Rows from block 3 of the text decoder, named by matrix and row number. Rows with one number belong to one neuron. Each number is 128 + 32 x the weight over its row's rms, rounded and kept within 0 to 255. All counts start at 0. After the name is the row's rms in percent of the matrix's.
# gate: MLP gate (decoder.blocks.3.mlp.gate.weight, 384x192), inputs 48-95
# fc1: MLP up (decoder.blocks.3.mlp.fc1.weight, 384x192), inputs 48-95
# fc2: MLP down (decoder.blocks.3.mlp.fc2.weight, 192x384, transposed), outputs 48-95
gate.311 092 [178 167 156 122  70 156 153 126 139 108 131  64 170 128 117 147 124 104 175  94 171 114 101 117 100 144 156 167 167 143 114 167 126 144  88 110  99 171 102  89 119 161 103 136 120 103 159 165]
gate.312 082 [111 150 143  85 193 129 137  95 203 140 163 187 121 156  94 106 184  89 155 106 106 101 125 148 159 111 175 159  87 169 144 107  87  91  89 100  99 187 176  70 139 117 100 192 138 154 137  84]
gate.313 098 [121 166 149  53 127 106 118 189 151 126 129  91 142 125 171 129 103 159 124  95 149 126 115 117 166 134 117 190  83 146  66 118 107  96 148 149 128  77 185 136 159 126  97  89 100 161 136 117]
gate.314 098 [160 129  90 144  88 134 133 136  96 162  72 114 122 122 102 117 102 145 130 119 111 132 127  73 162 108  80 192 195 167 135 146 142 211 179  94 138 127 236 130  66 134 155 106 109 206 162 132]
gate.315 099 [ 98 145 154 112 118 129 136  96 142  57 133 131 128 129  83  90 100 149 118 194 108  87 131 107 119 128 144 179 152 163 104 113  90  98  81 143 170 126 164 138 160 133 140 122 105 139 113 167]
gate.316 094 [133 157 122 132 138 130  92 112  95 167 151 137 135 132 123 162 148 101 174 107 111 147  76 146 189 150 163 134 160 181 104 185 103 131 142 136 122 115 169 142 117 155 150  84 157 178 198 121]
gate.317 093 [135 142  93 127 203  99  79 206 100 110 137 196 214 137 167 113 108 137 109  81 147 136 161 131 124 109 140 120 122 111  91 168 147 146 141 196 111 143  77 149 129 133 143 100 105 151 186 137]
gate.318 101 [137  96  95 113 102 126 133 138 147 114 120  93  85 161 119 122 152 164  77  59  98  88 127 121 161 148 149  87 147 125 177 146 146 122 169  91 117 130 128 154 140  98 166 127  71 135 144 102]
gate.319 098 [142 192 120 101  92 151 138  72 127  72  87 109 157 100 183  95  97  48 119 172 152  79 156 134 120 155  88  97 134 159 110 160 143 119 140 115 110 140 133 105 149 183 134 132 130  93 108 115]
gate.320 100 [103  80 109 115  73 167 111 138 102 114 111  74 114 124 141 124 150  65 146 166 111 163 120 149 201 142 134 165 135 170 145 130 101 145 121 162  58 166 117 102 120  89 165  83 230 174 168  77]
gate.321 095 [108 149  87 153  68  84 109 156 134 155 133 133  91 122 121 174 116 142 104 163 185 117 169 111 147 172 157 136 138 137  75  71 142  91 174  80 136 157  89 107 118 154 139  65  87 124 167 177]
gate.322 111 [153 145 146 112  75 141 103 148 102 177 115 126 104 145 134 186 117  96 102 127 133 153 108 162 115 189 134 145 104 177 122 108  81 190 111 154 134 147 111 126 124 144 147  62  96 125 171  97]
gate.323 103 [102 151 110 163 138  52 114  84 114 150  91 105 166 100 118 134 161 117 122 107 124 121 140 147 134 199 165 112 164 153 111 132 126 115 167 119 126 164 154 116 157 126 195 160 159 144 114 174]
gate.324 091 [ 91 146 121 151 126 113  76 134  73 127 138 136 158 154 170 121 151 108  28 109 135 130 119 156 113 138 128 170  34 167 100 162 122 146 143 141 135 147 132  92  91 176 118 120 139 133 187 144]
gate.325 106 [144  90 198  79 103 112 154  73 115 141 161 134 156 134 125 140 128 116 126  99 103 132 128 152 131 150 156 149 168 193  69 170 155 151 116 156 142 138  92 132 131 133 137 108 110 167 206 183]
gate.326 103 [164  81  98 131 102 157 183  59 122 104 110 105 100  89 185 134 117  79 113  92 144 176 151  86 156 128 106 138 119 114 167 155 132 133 192 154 138 130 197 112 165 136 113 104 148 187 137 112]
gate.327 104 [199  53 156 139 102 104 145 122 117 145 134 170 194 147  94 107  91 181 149  78 131 105 163 162 126 203  94 105 137 124 119  84 124 185 152 104 147 133  59  56 123  96 124 138  80  78 165 189]
gate.328 112 [158 133 180 105 127  93 144  94 109 104  97 105 105 163 132 180  95 140  75  92 146 136 130 141 134 116 123 102 153 111 162 132  85 192 108 130 167 171 132  98 153 145 199 113 125 117 125 134]
gate.329 095 [150 115 131 111 134  56 154 101 142  73 105  71  93 145 131 114 172 148  96  86 152 136 113 180 109 121 161  78 131 103 143 152 132 139  94 111  97 112  74  80 156 130 117 181 141  79 153 145]
gate.330 102 [115 124 129 118 166 168 155 213 173 144  85 124  94  83 114 198 188 125 157  89 143 159 141 116  84 140 127 179  52 173 130  93 112  82 154 187 133 136 169 102 169 126 107 132  85 164 106  68]
gate.331 105 [118 106 165 125 129  81 150  89 166 115 216  88 152 190  93 111 166 155 133 100 108 141 165 147  83 150 148 120 144  98 152  91 110 117  93 121 131 148 104 102 109 125 101 138 105 145  82 129]
gate.332 102 [164 116 137 188  93 108  71 198 118 122 128 141 132 163 157 192 116 125  98 134 120 146 124 146 193 152 165 125 163 120 144 117  98 180 166 112 145 125  60 131 117 182 146  99 105 192 148 129]
gate.333 105 [106 107 175 126 118 126  46 147 128 184 151 171 154 154 164 154 105 101 115 123 159 219 152 119 173 105 142 132 131 114 161 140 123 102 130  85 114 119 123  91 160 103 170  43 124 133  91 123]
gate.334 110 [ 99 152 145 117 127 106 143 117 108 125 127  75 124 147 183 111 115 105  80 105 117 128 110  86 162 132 154 153 150 150 167 104 119 123 161  98  82  88 216 129 114  88 151  71 106 129 139 154]
gate.335 096 [ 86 124 105  48 154 140 148 101 145  82 109  83 113 113 218 143 118  93 103 100 146 140 107 101 128 110 124 133  93 140 139 138 175 120 107 140 136 145 108 157 194 138 135 175 125 127 142 121]
gate.336 102 [145  99 162 128 129  94 145 115 158  78 184  96 111 160 121 161 154 134 129 110 101 131 133 167 153  98 128  78 122 150 119 142  35 196 113 159 152  85  77 101 111 113 113 145 184 132 204 143]
gate.337 113 [206 110 143 116 154  42 155 132  98 115 110 107 124 142 103 122  93 117 120 116 150 143 112  74 113 155  42 136 130  87 182  96 150 179 161  93 170 181 116 120 104 135 171 133 102 131 143 148]
gate.338 098 [121 193  97 118 116  45  85 120 164  36 134 108 147 127 136 149 126 136 130 182  97 138 120  89 211 132 118  55 172 104 147 201  39  95 151 157 106 138 152 155 135 150 120 178 105 121 128 119]
gate.339 117 [ 93 120 103  74 152  66 130  97  87 151 109  74 143 181 130 173 167 104 100 178 169 144 156 160 101  91 114 119 182  90 171 147 149 155 120  90 108 117 117 165  91 150 134 143 176 138 170 140]
gate.340 099 [126  80 117  97 145  83  85 154  90 171 127  83 163 127 149 116  69 176 180 101 134 119 141 129 119 151 166 187 182 130 159 153 148 142 156  57 180 121 145 112 118 101 165 172 104 109 142 201]
gate.341 117 [148 120 119  90 116 151 122 129  82  67 126 110 133 112 163 113  59  85 112 144 113 142 140 133 105 122  84 140 103 144 189 156 135  95 145 129 128 156  70  63 151  81 243 129 101  98 121 153]
gate.342 093 [ 86  93  73 142 123 148 112 182  72 126 107 130 113 175 115 167  67 177 125 129  79 156 141 144 113 178 153 126 157 117  93 125 120 116 160 161 182 110 136 144 185  75 142 144 121 116 169 145]
gate.343 101 [102  97 172 144  96 124 142 117 118 159 145 150 133 163 178 103 108 117 104 167  85 134 181 123 120 151 131 119  83 143 122 142 166 153 134 151 156  87 105  87 165  61 104 196 133 182 119 156]
gate.344 100 [143 111 120 165 164 118  67 109 147 125 131 140 104 126 130  88  30 133 114 119 103 100  88 116 143 108 123  80 132 127 127 141 126 173 210 111 148 132 134 143 128 130 171 107 166 105 185 126]
gate.345 098 [181  78 135 132  75 133  92 137 115 123 119  79 140 138 126 158 111 146 144 100 154 182 172 139 145  87  97 193  92  99 178 122 100 186 127  89 170  97  65 108 150 146 141 114 129 200 143 142]
gate.346 098 [175 145 173  81 118 131 139 121 108 132 198 130  82 145  82 102 185 118 125 208 138 133 101 107 133 132 135 150 106 131 154 159 125  66  75 190  85 136 138 132 148 149 125 143 149 117 115 125]
gate.347 102 [119 128 139 146 208 133  92 114 138 120 142 115 107 173 198 132 132 131  87 170  21 165 134  88 139 147  92  94  68 106 214 151 121  99 135 172  85  65 115  86 135  66 141 139 201 138 131 112]
gate.348 095 [138 123 130 105  63 114 135 135 152 162 139 107 101 131  92 120 130 153 111 121 114 173 122  41 178 130  68 107 126 118 118 152 108 161 140 183 158 135 125 184  86 128 145 211 113 211 140 124]
gate.349 083 [126 114 101 110 161 135 130  90 128  90 126 140 126  81 101 119 215 214 134  95  88 140 128 115 132 101 159  73 111 190 119  84 117 182 111 110 154 123 152 136  84 134 138 174 128 181 116  81]
gate.350 100 [131  63 117  95 115  86 188 153  97 111 170 116  98 125 147 138 124 172 162 105 215 145 154 106 115  54 105 141  53 131 164  65 141 138  96 122 148 132 108 140 134 112 123 133 141  67 126 114]
gate.351 099 [127 135  99 155 120 149  67 157  86 183 142 144  99  85 190 124 111 106  74  62 137 156  93  31 109 157  79 135 151 177 106 149 157 144 121 102  86 129 138 119 141 146 152 112 183 102 127 111]
gate.352 109 [122 132 147 120  52  74 139 122  99 162 156 153 111 167 204 169 107 133 165 147 201 166 129 118 150 168  99 141 118 140  99 149 151  84 110 105  65 100 162  84 180 199 129 138 146 129 141 147]
gate.353 089 [112 155 130 124 131 133 125 201 127 111 150 145 168 195  66  89 103 131 169 104 147  95 141 121 136 179 165  71 142 124 106  93 152 163 130 100 123 134  87 163 165 115  73 154  90 151 156 109]
gate.354 094 [143 117 240 123 140  99 156 140 129 113 124 131 156 141  93 142  95 109 160 108  76 130 194 129 135 137 140 133 112 185 175 119 119 148 147 142 113  97 154  78 127 106 149 106 125 133  95 126]
gate.355 103 [131 129 120 122 124 127 134 100  99 117  90 158  85 119 131 134 154 125 148 106 112 156 106  94 127 115  77 121  93 145 192 128 155 117 155 132 116  98 157 161 197  71 152 141 112 120 123 143]
gate.356 090 [ 99 183 135 135 130 126 158 130 158  95 114  89 144 131 133 135 100 145 185  86 106 119  93 114 118 112 124 191 112 124 131 128  74  91 171 144 150  85 173 107 188 134 116 150 121  91 153 135]
fc1.311 086 [142 182 151  79  77 126 124 121 104  60  90  87 119 133 117 114 133 144 109 124 156  88 127 201 100 148 114 146 100 125 117 103 115 176 117  81  96 139 116 118 114 197 104  53 145 152 177 144]
fc1.312 078 [141 138 131 152 111 112 143  82 152 108 133 176 171 101 136 104 121  84 122  92 126  98  94 231 138  59 203 118 110 152 141 193  89 136 111  53 130 107 115 107 115 146  99 119 119  89 160 149]
fc1.313 104 [123 146 107  67 157 169 122 189 133 105  81 141 136  97 150  86 208 107 118 117 136 110  96 146 122  99 110 122 121  88  98  98 138 144 125 144 109 121 155 132 102 131  90  91 141 137 183 113]
fc1.314 095 [151 156  85 124 118 131 124 141 113 139 133 161 168 148 133 102 111 141  99 143 155  80  85 150 118  66 114 139 160  93 123 177 121 153 135 113  64 178 139 127 165  94 157 119 166 124 123 100]
fc1.315 088 [134 134 159 143 119 126 173 136 152 112 109 157 187 160 101 171 175 103 162 213  99 106 132  74 121 195 105 160 127 120 172 137 133 105  64 108 102 128 127 118 161 170 107 143  94 110 103 148]
fc1.316 097 [123 139 116 142  99 107 151 133 166 152 118 156 149  89 146 182 143 107 143 135 118  81  76  88 167 107 135 169  60  58 124 111 127 145 122 114 182 153 168 109 170 183 117 127 158  51 114  91]
fc1.317 089 [122 194 109 162 207 120 194 142 164 109 156 134 161 127 189 111 134 111 160 143 108 128  59  55  92  87 149  91 144 206  94 129 172 189 119 114 163 172 171 145 133 131  75 198 104  78 101 130]
fc1.318 117 [140  87  85 131 148  93 136 109 154  81 131 141  73 114 138 128 218 116 113 126 113 119  74 128 123  87 121  65  85 105 112 175  76  92 118 100 170  82 118 127 107 161 101 143 103  73 145 112]
fc1.319 093 [153 108  94 221 116  79 101 127  46 193 170  80 168 119  90 127  71 173 168  82 144 146 114  69  89 114 115 157 157  98 127  68  77 152 155  96 139 145 157 104 123 154 118  78 181 117 128 100]
fc1.320 099 [142 137  96 166 138 184 132  99 119 142 152  96 144 105 112 124 161 158  66  23  91 149 137 121  92  15 145 102 106 156 154 160 101 121 136 144 135 184 178 143 137 150 124 146 103 152 116 104]
fc1.321 090 [106 117 131 123 168 162  98 189 151 124  56 128 109 135 134 111 135 187 158 129 174  87  90  99  80 141 109 120 188 121  68 131 141 149 119 173 113 145 101 186 145 153 142  55 159 127 135 149]
fc1.322 102 [129 151  66 158 191 135 135 124 144  95 176 157 128 133 150  86 117  92 126 138 146 137 146  80  97 132 121  55 124 104 148 188 157  78 107 140 115  83 135 130 160 137 148 152  78  93  56 118]
fc1.323 097 [164 168 149 103 133  94 160  98 106 184 103  76  83 159 128 181 170  93 108 113 117 165  98 136 121 187 137 132 180 160  76 138 173 138 101 117 103  95 118  65 103 153 101  55 163 134 156 101]
fc1.324 099 [136 155 144 142 166  82 170 110 129 147 138  78  78  95 104 137 117  77 157 102 125 139  88  86 127 167 127  79 180 200 168 111  81  54  85 129 130 110 177  95 117 102 145 167 126 155  41 134]
fc1.325 106 [152 108 136 150  99 143 115 136 105 136 182 125 132 153 123  51 122 111 114 135 196 113 190 142 131 220 116  73 139 153 111 161 187 124 133 135 133 166  81 111  82 129 119  70 112  94 154  99]
fc1.326 106 [172 133 155 160 106 171 131 107  99  98 125 115 107  97 187 181  93 114 150 100 118 135 185  64 115 183 106 139 139 158 141 115 102  57 128 182 107 166 130  88 181 135 128 143 104 175 129 131]
fc1.327 098 [ 65 154  96 162  51  80 102  96 141 134 119 163  91 162 125 127 147 156 124 104 149 121 125 132 153 112 149  70 123 127 114 166 156 132 139 116  41 157 159 121 124 101 127 139  73 194 146 117]
fc1.328 111 [156 101  75 165  98 113 150  98 128 169 126 123 167 110 140  87 131  97 105 170 151  90  95 116 102 116 111 112 145  89 119  91 160 170 133 106 145 190 109 122  76 166 137 111  99 111 126 137]
fc1.329 090 [160 130 145  94 162 164 155 124 133 146 137 171 133 123 150 133 135 106  94 174 122 133 199 128 151 182 161  76 165  70 156 185 158  97 133 210 109  83  69 114 138  84 150 144 141 151  79 173]
fc1.330 101 [166  95  73 160 126 106 122  80 159 101 128 114 125 116 121 106 134 123 108 142 136 127 101 111 128 113 137  76 192  85  96 124  93 181 137 159 116 119  35 124  97 169 135  89 119 150 167 134]
fc1.331 092 [151 144 158 150 171  99  58 196 115 148  88 133 154  92 151 147  93  80 102 163 178 123 175 108 156 203 106 170 165 166  93 125 133 180 172 113 107  73 183 122 129 147 193  81 154 166 133 173]
fc1.332 098 [166 157 153 140 105  67  94 152 139 135 164 131 142 171  98 190  76 144 151 110 144 122 143 144 128  98 147 146 123  86 117 158  76 132 156 111 114 127 103 155 146 149 117 124 221 136 150 101]
fc1.333 122 [136 142 131 138 136  74 106 109 216  72 172 102 171 156 157 146 135 144 161  97 139  69 110 134 128  85 160 118 200  84 187 105 163 152  96  94 148 176 113  75 100 151 115 102 157  69  96 104]
fc1.334 108 [122 154 146 106  93 176  87 153 129 161 182 137  68 141 117 131 112  74 114 150 157 164 122 130 120 152 168  86 170 183 101 108 110 157 107 159 166 106 154 144  54  76 133  92 162 184 139 121]
fc1.335 089 [119 135 146 122 105 149 183  66 222  73 166  82 115 131 198 150 168  96  97 136 109 151 110 114 155 142 121 118  88 129 109 128  95 101 109 100 198 117 105 198 144 159  80 137 180  79 129 106]
fc1.336 099 [158  76 145 165  55 176 172 132 136  83 167 100 134 156 137  59 155 128 134 121 142 143 107 127 147  88 105  63 127 210 115 144 113  90 131 147 173 102 134 158 127 118 116 117 117 156 121 158]
fc1.337 102 [202 121 120 115 143 106 104 115 118 133 123 157  77  84 178 166 141  70 110 150 112 124 129 112 179 109  87  92  81 167 145 130 102 102  95 140  94 168 217  98 114 150 192  72 160 107 103 118]
fc1.338 103 [148 120 111 137 132 130 138 137 139  81  47 115 146 128 116 153 151 154 153 104 191 133 116 174 109 143  88 130 163 190 170 126 129 177 127 104 117 100 111  88 105 149 134 108  78 116 188 127]
fc1.339 106 [147 109 110 107 142 127 101  97 146 169 173 122  59 123 157 139 116 101 130 176 122 126 130 154 115 115 169 133 148 137 124 113 137 142 140 106 117 105  92 127 132  94 111 112 124 142 177 157]
fc1.340 101 [176 148 125 118 154  60 137 102 167 162 185 120 166  96 130 150 154 146 125 125 156  99 150 107  85  93 162 185 117  96  73 183 167 191 133 116 159  80 124 152 115 125 112 129 142  95 193  94]
fc1.341 152 [ 83 109  49 140 210 168 106 144 132  96 137 172 102 104  99 128 111 139 172 138  87 101 193 123 174 103 145 123 181 161 129 173 129  91 159 163 160 154  76 115 126  93 138 171 107 128  88 126]
fc1.342 113 [ 90 128 124 139 110 170 103 152 155  11 106 137 105 121 123 113 134  77 145 202  71 166 123 162 165  90 200 134 102 143 126 127  99  75  80 147  58 115 133 143 125 126 110 147  90 105 131 146]
fc1.343 090 [121 160 211 145 142 104  70 151 165 111 118 147 143 147 157 122 110 171  42 121 104  78 118 162 121 149 117 148 104 164 106  90 130 160 141 150 189  70 113 209 133 133 105 119  51 118 199 139]
fc1.344 098 [120 125 140 150 110 125 149 124 127 119 128 186 108 103 140  96  58 123 123 168  79  86 124 104 178  92 127 101 146 140 121 169 130 130 202 133 162 140 133  88 164  87 148 156 103 110  85 127]
fc1.345 106 [170 137 132 115  88 171 116 215 113 115 113 177 127  99 120 137 138 214 104  79 101 174 161 140 133 101  91 137 107  87 125 106 140 211 146 122 111  65 131 127 108 144 112  85  87 144 102 153]
fc1.346 095 [184  94 136 114 117 118 105 155  81 136  96  90 100 141 101 150 149  96 181 102 169 134 111  97 189 113 135 104 214 121 151 113 169 141  99 145  99 130  98 108  99  82 141 176 155 158  92 171]
fc1.347 089 [136 180 180 140 102 134 155 100 154  39 146  99 185  76 129 137 191 137  97 103 102   4  79 116 142  92 117  99 136 125 203 152 116  94 139 152 147 111 117 178 130 124 120 177 129 121 100  91]
fc1.348 109 [ 85 154 101 122 128 110 138  60 147 115 102 168 175 141 104 141 163 216 136 119  91 100 139 148  82 184 106 126 135 120 132 104 152  63 104 142  97 165 143  93 157 157 130 113 110 137  93 151]
fc1.349 079 [168 113 109 155 159  82 131 136 115 191 104 125  96 150 143 146 112 109 144 119 145 159  84 146 146 106 135 124 127 150  90 121 104 129 129 127  70 143 144 136 170 142 111  71 152 159 139 128]
fc1.350 115 [117 114  66 105 148  39 161 118 136 107 154 145 142 183 113 183 167 225  98 102 173 133 153 116  85 151 143 120 148 122  83  78 139 146 119  92 144 111  74 177 125 128  79  96 139  83 141 139]
fc1.351 095 [152  69 132 108 125 181 115 156 144 136  50  80  88 102 104 115 122 116 181 128 128 172 158 113 143 114 136 127  67 137 153 131 121  65 128 102 146 139  90  52 143 133 140 130 122 118 128 119]
fc1.352 114 [133  85 113 120 121  89 123 213  78 157 157 128 128 153 111 108 155 163 115  48 154 168 148 133 125 164  83 139  35 138  81 133  98 181 141  71  85 108 125 173 131 117  98 117  95  76 146 145]
fc1.353 092 [134 200 186  89  55 158 165 134 156 145 173  90 141 120 126 146 178 136  89 130 142 139 169 195 154  79 142 162 119  80 148 121 138 133  69 150  63 158 117 109  98 132 110  94  87 126  64 119]
fc1.354 093 [ 95  78 100 120 143 139  89 162  55 187 109 129 168 107 145 145 142 171 168 110  74 184 115 135 155  58 100 118 100 127 190 140  99 138 182 149 109  98  60 136 137 145  98 117  99 151 110 129]
fc1.355 113 [156 105 136 126 159 135 117 127  74 136 142  89 192 125 112 168 141  89 142  75 142  88 124 185 132 124 125 136 189 110 125 110 111 165 141 142 118 123  88 129 110 129 158 127 174 117 172 119]
fc1.356 083 [112 166 119 121  84 102  65 145 119 122  88 108 146 111 104 115 122 184 233 100 128 123 178 122 119 155 152 139 138  77  66 182 125 138 113 133 159 112 152  88 183 162  91 127 131 141 120 167]
fc2.311 079 [149 100  71 116 157 116  71 140 129 149 157 107 188 146 128  96 120 131  83 122 189 254 113  77 122 111 121 141 166 134 161 110 111 133 182 124 122 143 104 170 134 121 124 128 120 183 109 142]
fc2.312 073 [174 119 135  84 149 131 143 176 114 127  82 126 182 131 130 142  75 111 111 148 138 172  44  76 188 126 113 183 120 132 185  80  90 127 166 133 148 107 122 200 173  97 140 135 147  92 159 148]
fc2.313 095 [152  98 177  80 139 148 146 154  92 164 169 185 171 128 174  95 106 115  93 139  87 147 117 201 135 106  71 124 148  66 156 131 119 161 137 165 132 130 125 118 116 161 146 133  81 133 114 161]
fc2.314 103 [146  99  97 143 151  62 160 174  22 169  86 168 136 130 130  75  95 165 183 101 139  84 122  72 173 136 120 129 154 103 146 161 129 155 100 202 138 102  72 169 101 148 141 132 136 106 137 124]
fc2.315 090 [103 147 176 124 142 149 135 141  77  98  83 139  90  95 167 167 145 120 139 122 144 135  65 118 121  54 150  96 108  98 122  96  61  99 192 161  81 123 126 113 150 134 109 110 139  76 155 118]
fc2.316 104 [123 168 170  83 163 127 144 129 138 149 128 138  85 104 144 123  95 178 134 172  96 188 179 125 126 126 114 129  69 135 154 150 149  97 141 108 118 195  74 121 130 118  96 188 160 167 108 107]
fc2.317 087 [148 120 117 113 160 200 148 138 126  70 130  94 171 123 133  89 178  94 133 150 163 154 160 129 153 126  61 158 116 161 175 104 129 167 119 159  95  93  96 107 127 123 130 163 138  85  81 139]
fc2.318 119 [130  57 138 124 110  82 159 172 123  79 148 183  69 162 103 120 129 104 163 153 156 114 144 168 100 179 141 130 134  42  53  98 149 121 113 116 150 156  84 124 131 134  62 161 129  65 107  95]
fc2.319 097 [172 139 157 134 133 156 150  59 139  74 100 135  85 121  98 124 131 100 135 107 129 129 138 119 118 112  88 120 142 164  76 134 126 155 138 172 152 130 149 109 121 148  83 107  70 168 132  85]
fc2.320 114 [101 110  84 109 138 216 122 154  73 178 140  69 175  90 123 113 112 150 136 103 110 160 105 127  85 116 134 148 125 164  83  63 132  91 114  96  75 115  87 114 137 148 113  79 143 107 164  46]
fc2.321 088 [144 136  94 139 107 118 121  95 133 104 162  96 195  89 112 118  83  97 178 128 138 122 129 163 115 106 122  92 143 168 180 119 102 146 142 128  88 148 104 116 191  58 125 111 121  96  61 124]
fc2.322 099 [139 135 138 109 103 100 152 132 147 101 143 108  75 150 169 130 168  79 102 101 134  55  99 142  81 146 116 132  86 159 139 123 149 141 118  96  89  47 129 162 138 138 114 127 155  77 170  85]
fc2.323 098 [102 166 124 115  91 185 145 167 102 122 124 119 121 159 105 129 162 106  93 131 128  93 160 167 145  79 124 165 115 128 178 159  87 134 131  78 115 124  47 152 126 187 155 194 118 100 120 122]
fc2.324 097 [180 120 127 151  97 100 153 129 164 120 174 143  76 180 115  99 125 190 103  33  92 148 141 190 105 171 102 121 101 129 160 148  93 123 111 139 186 157  93  92 158 123 118 134 147 162 144 126]
fc2.325 117 [175 184 102 174 131 122 154 144 112  86 169 173  80  80 144 130 156  86 138 165 113 117 119 100  78 165 138 170 150  58 163 186 105 107 148 122 178 108 137 158 124  95 124  71 130  85 171 155]
fc2.326 096 [133 175  80 110 146 139  69 194 152 153 140 136 179 137  80 103 152 146  92 196 151 102 139 143  93 169  97 112 121 120  95 100  85 130 138 113 102  69 163  92 156 135 157 146 106 133  93 124]
fc2.327 111 [154  90 153 177  65  96 152 108 162 144 218 151 103 143 109 129  94 157 108 110 147 142 158 162  96 160  97  93 119  98  95 150 137 141 126 131 145 156 103 167 123  39 143 140 148 144 113 102]
fc2.328 114 [114  91 150 111 105 114 131 141  96 119 129 150 143  84 115 125 153  93 145 174 125 142 115 164 172 140 162 124  79 142 185 138 127  75 109 123 107 122 160 136 157  98  91 166 153 175 186  95]
fc2.329 082 [142 124 191 203 117  95 125 129 149 148 163 106 120 123 181  87 174 116 131 114  80  46 150 185 100 132  91 157 118  73  94 150 132 168 115  60 120 105 179 122  70 186  84 148 144 101 137 125]
fc2.330 107 [130 139 181 153 115 129 119 192 118 103 133  68 160 110 176 161 145  79 129 142 126 122 150 112 118  76 105  94 131 179 126 171 179 116 120 106 138 181 147 126 131 118 120 135 111 142 131 135]
fc2.331 071 [109  96 129 162 122 143 118 120 149 107 152 139 137 159 117 120 123 144 139  99 112  92 234 132  77 164 159  81 127 157 126 193 158 118  78 108 113 119 135 134 123 163 113 146 109 129 109 105]
fc2.332 090 [130 150 129  40 140 114  84 116 146  99 132 111 129  72 135  94 125  90 132  84 167  36 117  63 100  99 134  74 183 101 157 106 159  81 123 106 136  72 131 106 100 154 112 134 104  56 123 102]
fc2.333 117 [148  93 175 143 124 113 163  24 168 138 131 106 111  95 166  88 116 157  34 117 127  66 113 101 128 131 138 144 111  77 111 119 148 174 132 119 136 149 172 134 153 101 157 126 170  51 175 141]
fc2.334 110 [156 100  72 109 117 168 161 143  99 108 141  95  97 159 102 118 125  95 117 179 118 148 115 123 148 118  65 152 140 116 127  84  92 149 181 137 154 152 137  63 116 119 210 202 102 142 105 145]
fc2.335 089 [165 148  86 113 133 110  86 180  63 153 123 124 144 128  95 106  69 136  96 123 107 167 183 161 117 117 157  75 216  68 161 118 157 161 133 130 139 147 104  68 109 181 152 171 106 102 129 139]
fc2.336 109 [145 189 144 118 103 126  95 135 118 126  96 149 185 152  66 111  81  88 153 173 182 148 190 140 160 102 154 116 122 137 166 157 175  99  57 136 102 149 135  84 102 151 160  93 102 182 105 118]
fc2.337 112 [112 142 129  89 127  93 123 154 180 128 145  58 125 104 157 132 132 181 115 147 107 176 143 136 137 110 165  89 129 172 190  98 154 142 109 178 150  40 110 152 139 101 122  69 147 104  83 163]
fc2.338 096 [132 118 140 181 109  95 164 130 162  92 100 117  67 180 126 117 146 198 128  88 179  81 122 156 123 165 153  71  60 146 106 143 150 104 128 160 163 117 146  85 127 158 113 157  97 107 121 131]
fc2.339 109 [141 181 127  63  64 121 131 185 120 138 123  59 106 123 174 135 133 118 109 159 174 123  68 150  59 122 107 151 126 134 107 104 107 119 139 165 154 104 153 196  99  58 158 162 144 137 163 121]
fc2.340 120 [111  94 142 191  69 180 126 109 185 170 137 122 154 109 135  63 115 174 153 152  76 175 109 163  95  98  96 117  25  69 155 115 137  91 121  83 133  78 117 116 131 121 134  72 136 101 162 174]
fc2.341 116 [115 130  62 160  92 103 105  59 123 115 123 120 131 144 144 102 104  94 161 187 178  94 148  97 170 163  87 152 156  92 107 147 185 107 136  53 155 109 174 114 134 188 170 119  81 111  96 160]
fc2.342 097 [100 138 123  75 142 119 162 140 145 130 149  49  88 105 137 148  76  87 150 128 116 144 124 117  97 171 125 116 185 109 132 112 161 149 112 115 144 145 109  61 103  89  69 111 176 173 114 109]
fc2.343 083 [158  95  78 109 109 186 155 106 143  91 134 172 111  72 120 118 178 150 133 169 128 128 139 129 129 135 107 139 127 116 124  85 113 110 168  49 168 151 154 103 136 135 115  69 112 179 104 144]
fc2.344 104 [ 95 123 116  73  98 150 146  67  99  58 123 104 141 132 126 118 117 105  97 102 193 146 150 105 144 129 165 109 109 151 173  74  94  95 112 162  82 107 211 155 127 112 106 126 131 139 151  78]
fc2.345 109 [138 146 133  95  89 107  89 135 145 147 143 184 127 124 101  98 199 114 163 124 140 143 100  55  85 107 128 130 136 150 141 153 102 130 153 159 140 113 107 137 103 139 116 158  89  86 168 117]
fc2.346 087 [108 129 108 172 153  55 150 129 158  58 181 152 160 121 141 113 112 116 168 113 126 159 167 161 124  92  65 185 132 116 123 170  87 125 122 105 177  87 163  81  99 123 120 124 122 110 134 158]
fc2.347 099 [104 157 122 178 126 169 102 125 154 153 122 115  44 102 146 103 150 108  97 128 228 175 129 141  80 147 100 121 139 136 156  58 148 171 138 138 123 124 165 145  71  92 120 131 124 163  91 151]
fc2.348 112 [123 164 174 165  99 138 105  84 108  80 159 120 113 153  81  65 114 174 117 116  99 138 185 114  79 125 144 133 118 117 114 155 141 136  92 225 135 168 109 136 117 124 108 160  85 101 108 148]
fc2.349 092 [124 101 133 163 132 122 127 173 147 119 188 137 123 155  70  70 130 173 143 122 105  98 224 147 117 143 106  98  88 156  57 175 156 156  94  96 165 128 154 154  94 102 104 124 118 116  95 100]
fc2.350 097 [169 175 141 111 182  97 102 103 119  62 147 139 175 183 144 128 133 123  89 147 116 136 141 151 172 141  68 112  96 132 165 126 114  20 140 128 118 142 141 146 143 118 171 136 160 130 108 148]
fc2.351 097 [106 119  70 155 117 112 110  95 158 118 136 139 121 159 115 131 132 104  80 129 128 129  63 178  67 173  96 157 121  93 127  95 114 140 118 100  92  76  99 108 121 200 130  78 118 128  81 163]
fc2.352 119 [152 179 116 100 170  66 124 120 144 107 113 133 125 126  68 144 147 140 186 157 182 143 129 121 107  85 145  95 160  96 152 128 125 155 144 156 134 140 156 148 143 138 103 106 129 135 130  97]
fc2.353 097 [129  74 121  85 134 147 119 122 110 137  87 150  96 117 125 149 136 147 151 115 131  91 164  90 167  83 193 123 119 158 185 112  54 155 112 175 121 101 114 147 101 137 131 177 178 101 117 118]
fc2.354 110 [121 153 101 204 129  99 154 161  77  90  93  89 127 155 127  97 133 115 140 130 158 101 160 106 151 160 114 137 143  91 126 206 105 134 126 189  85 144 132 154 133 119  88 157  79 144  42 162]
fc2.355 112 [101 105 111 146  82 117 134 129 116 139 106 130 144 100  80  99 141 165  89 132 172  97 183  96 142  85  89 114 127 143 139 142 102 194 222 186 144 131 100 137 150 182 108  54  92 141 126 134]
fc2.356 086 [ 92  92  88 160 138 105 118 179 147  95 163 152 149 114 188 163  90 142 137 169 150 133  78 153 154 111  85 116 179 159 162 110 139 164 125 139  96 135 125 135  84 122 187 121 147 158 137 133]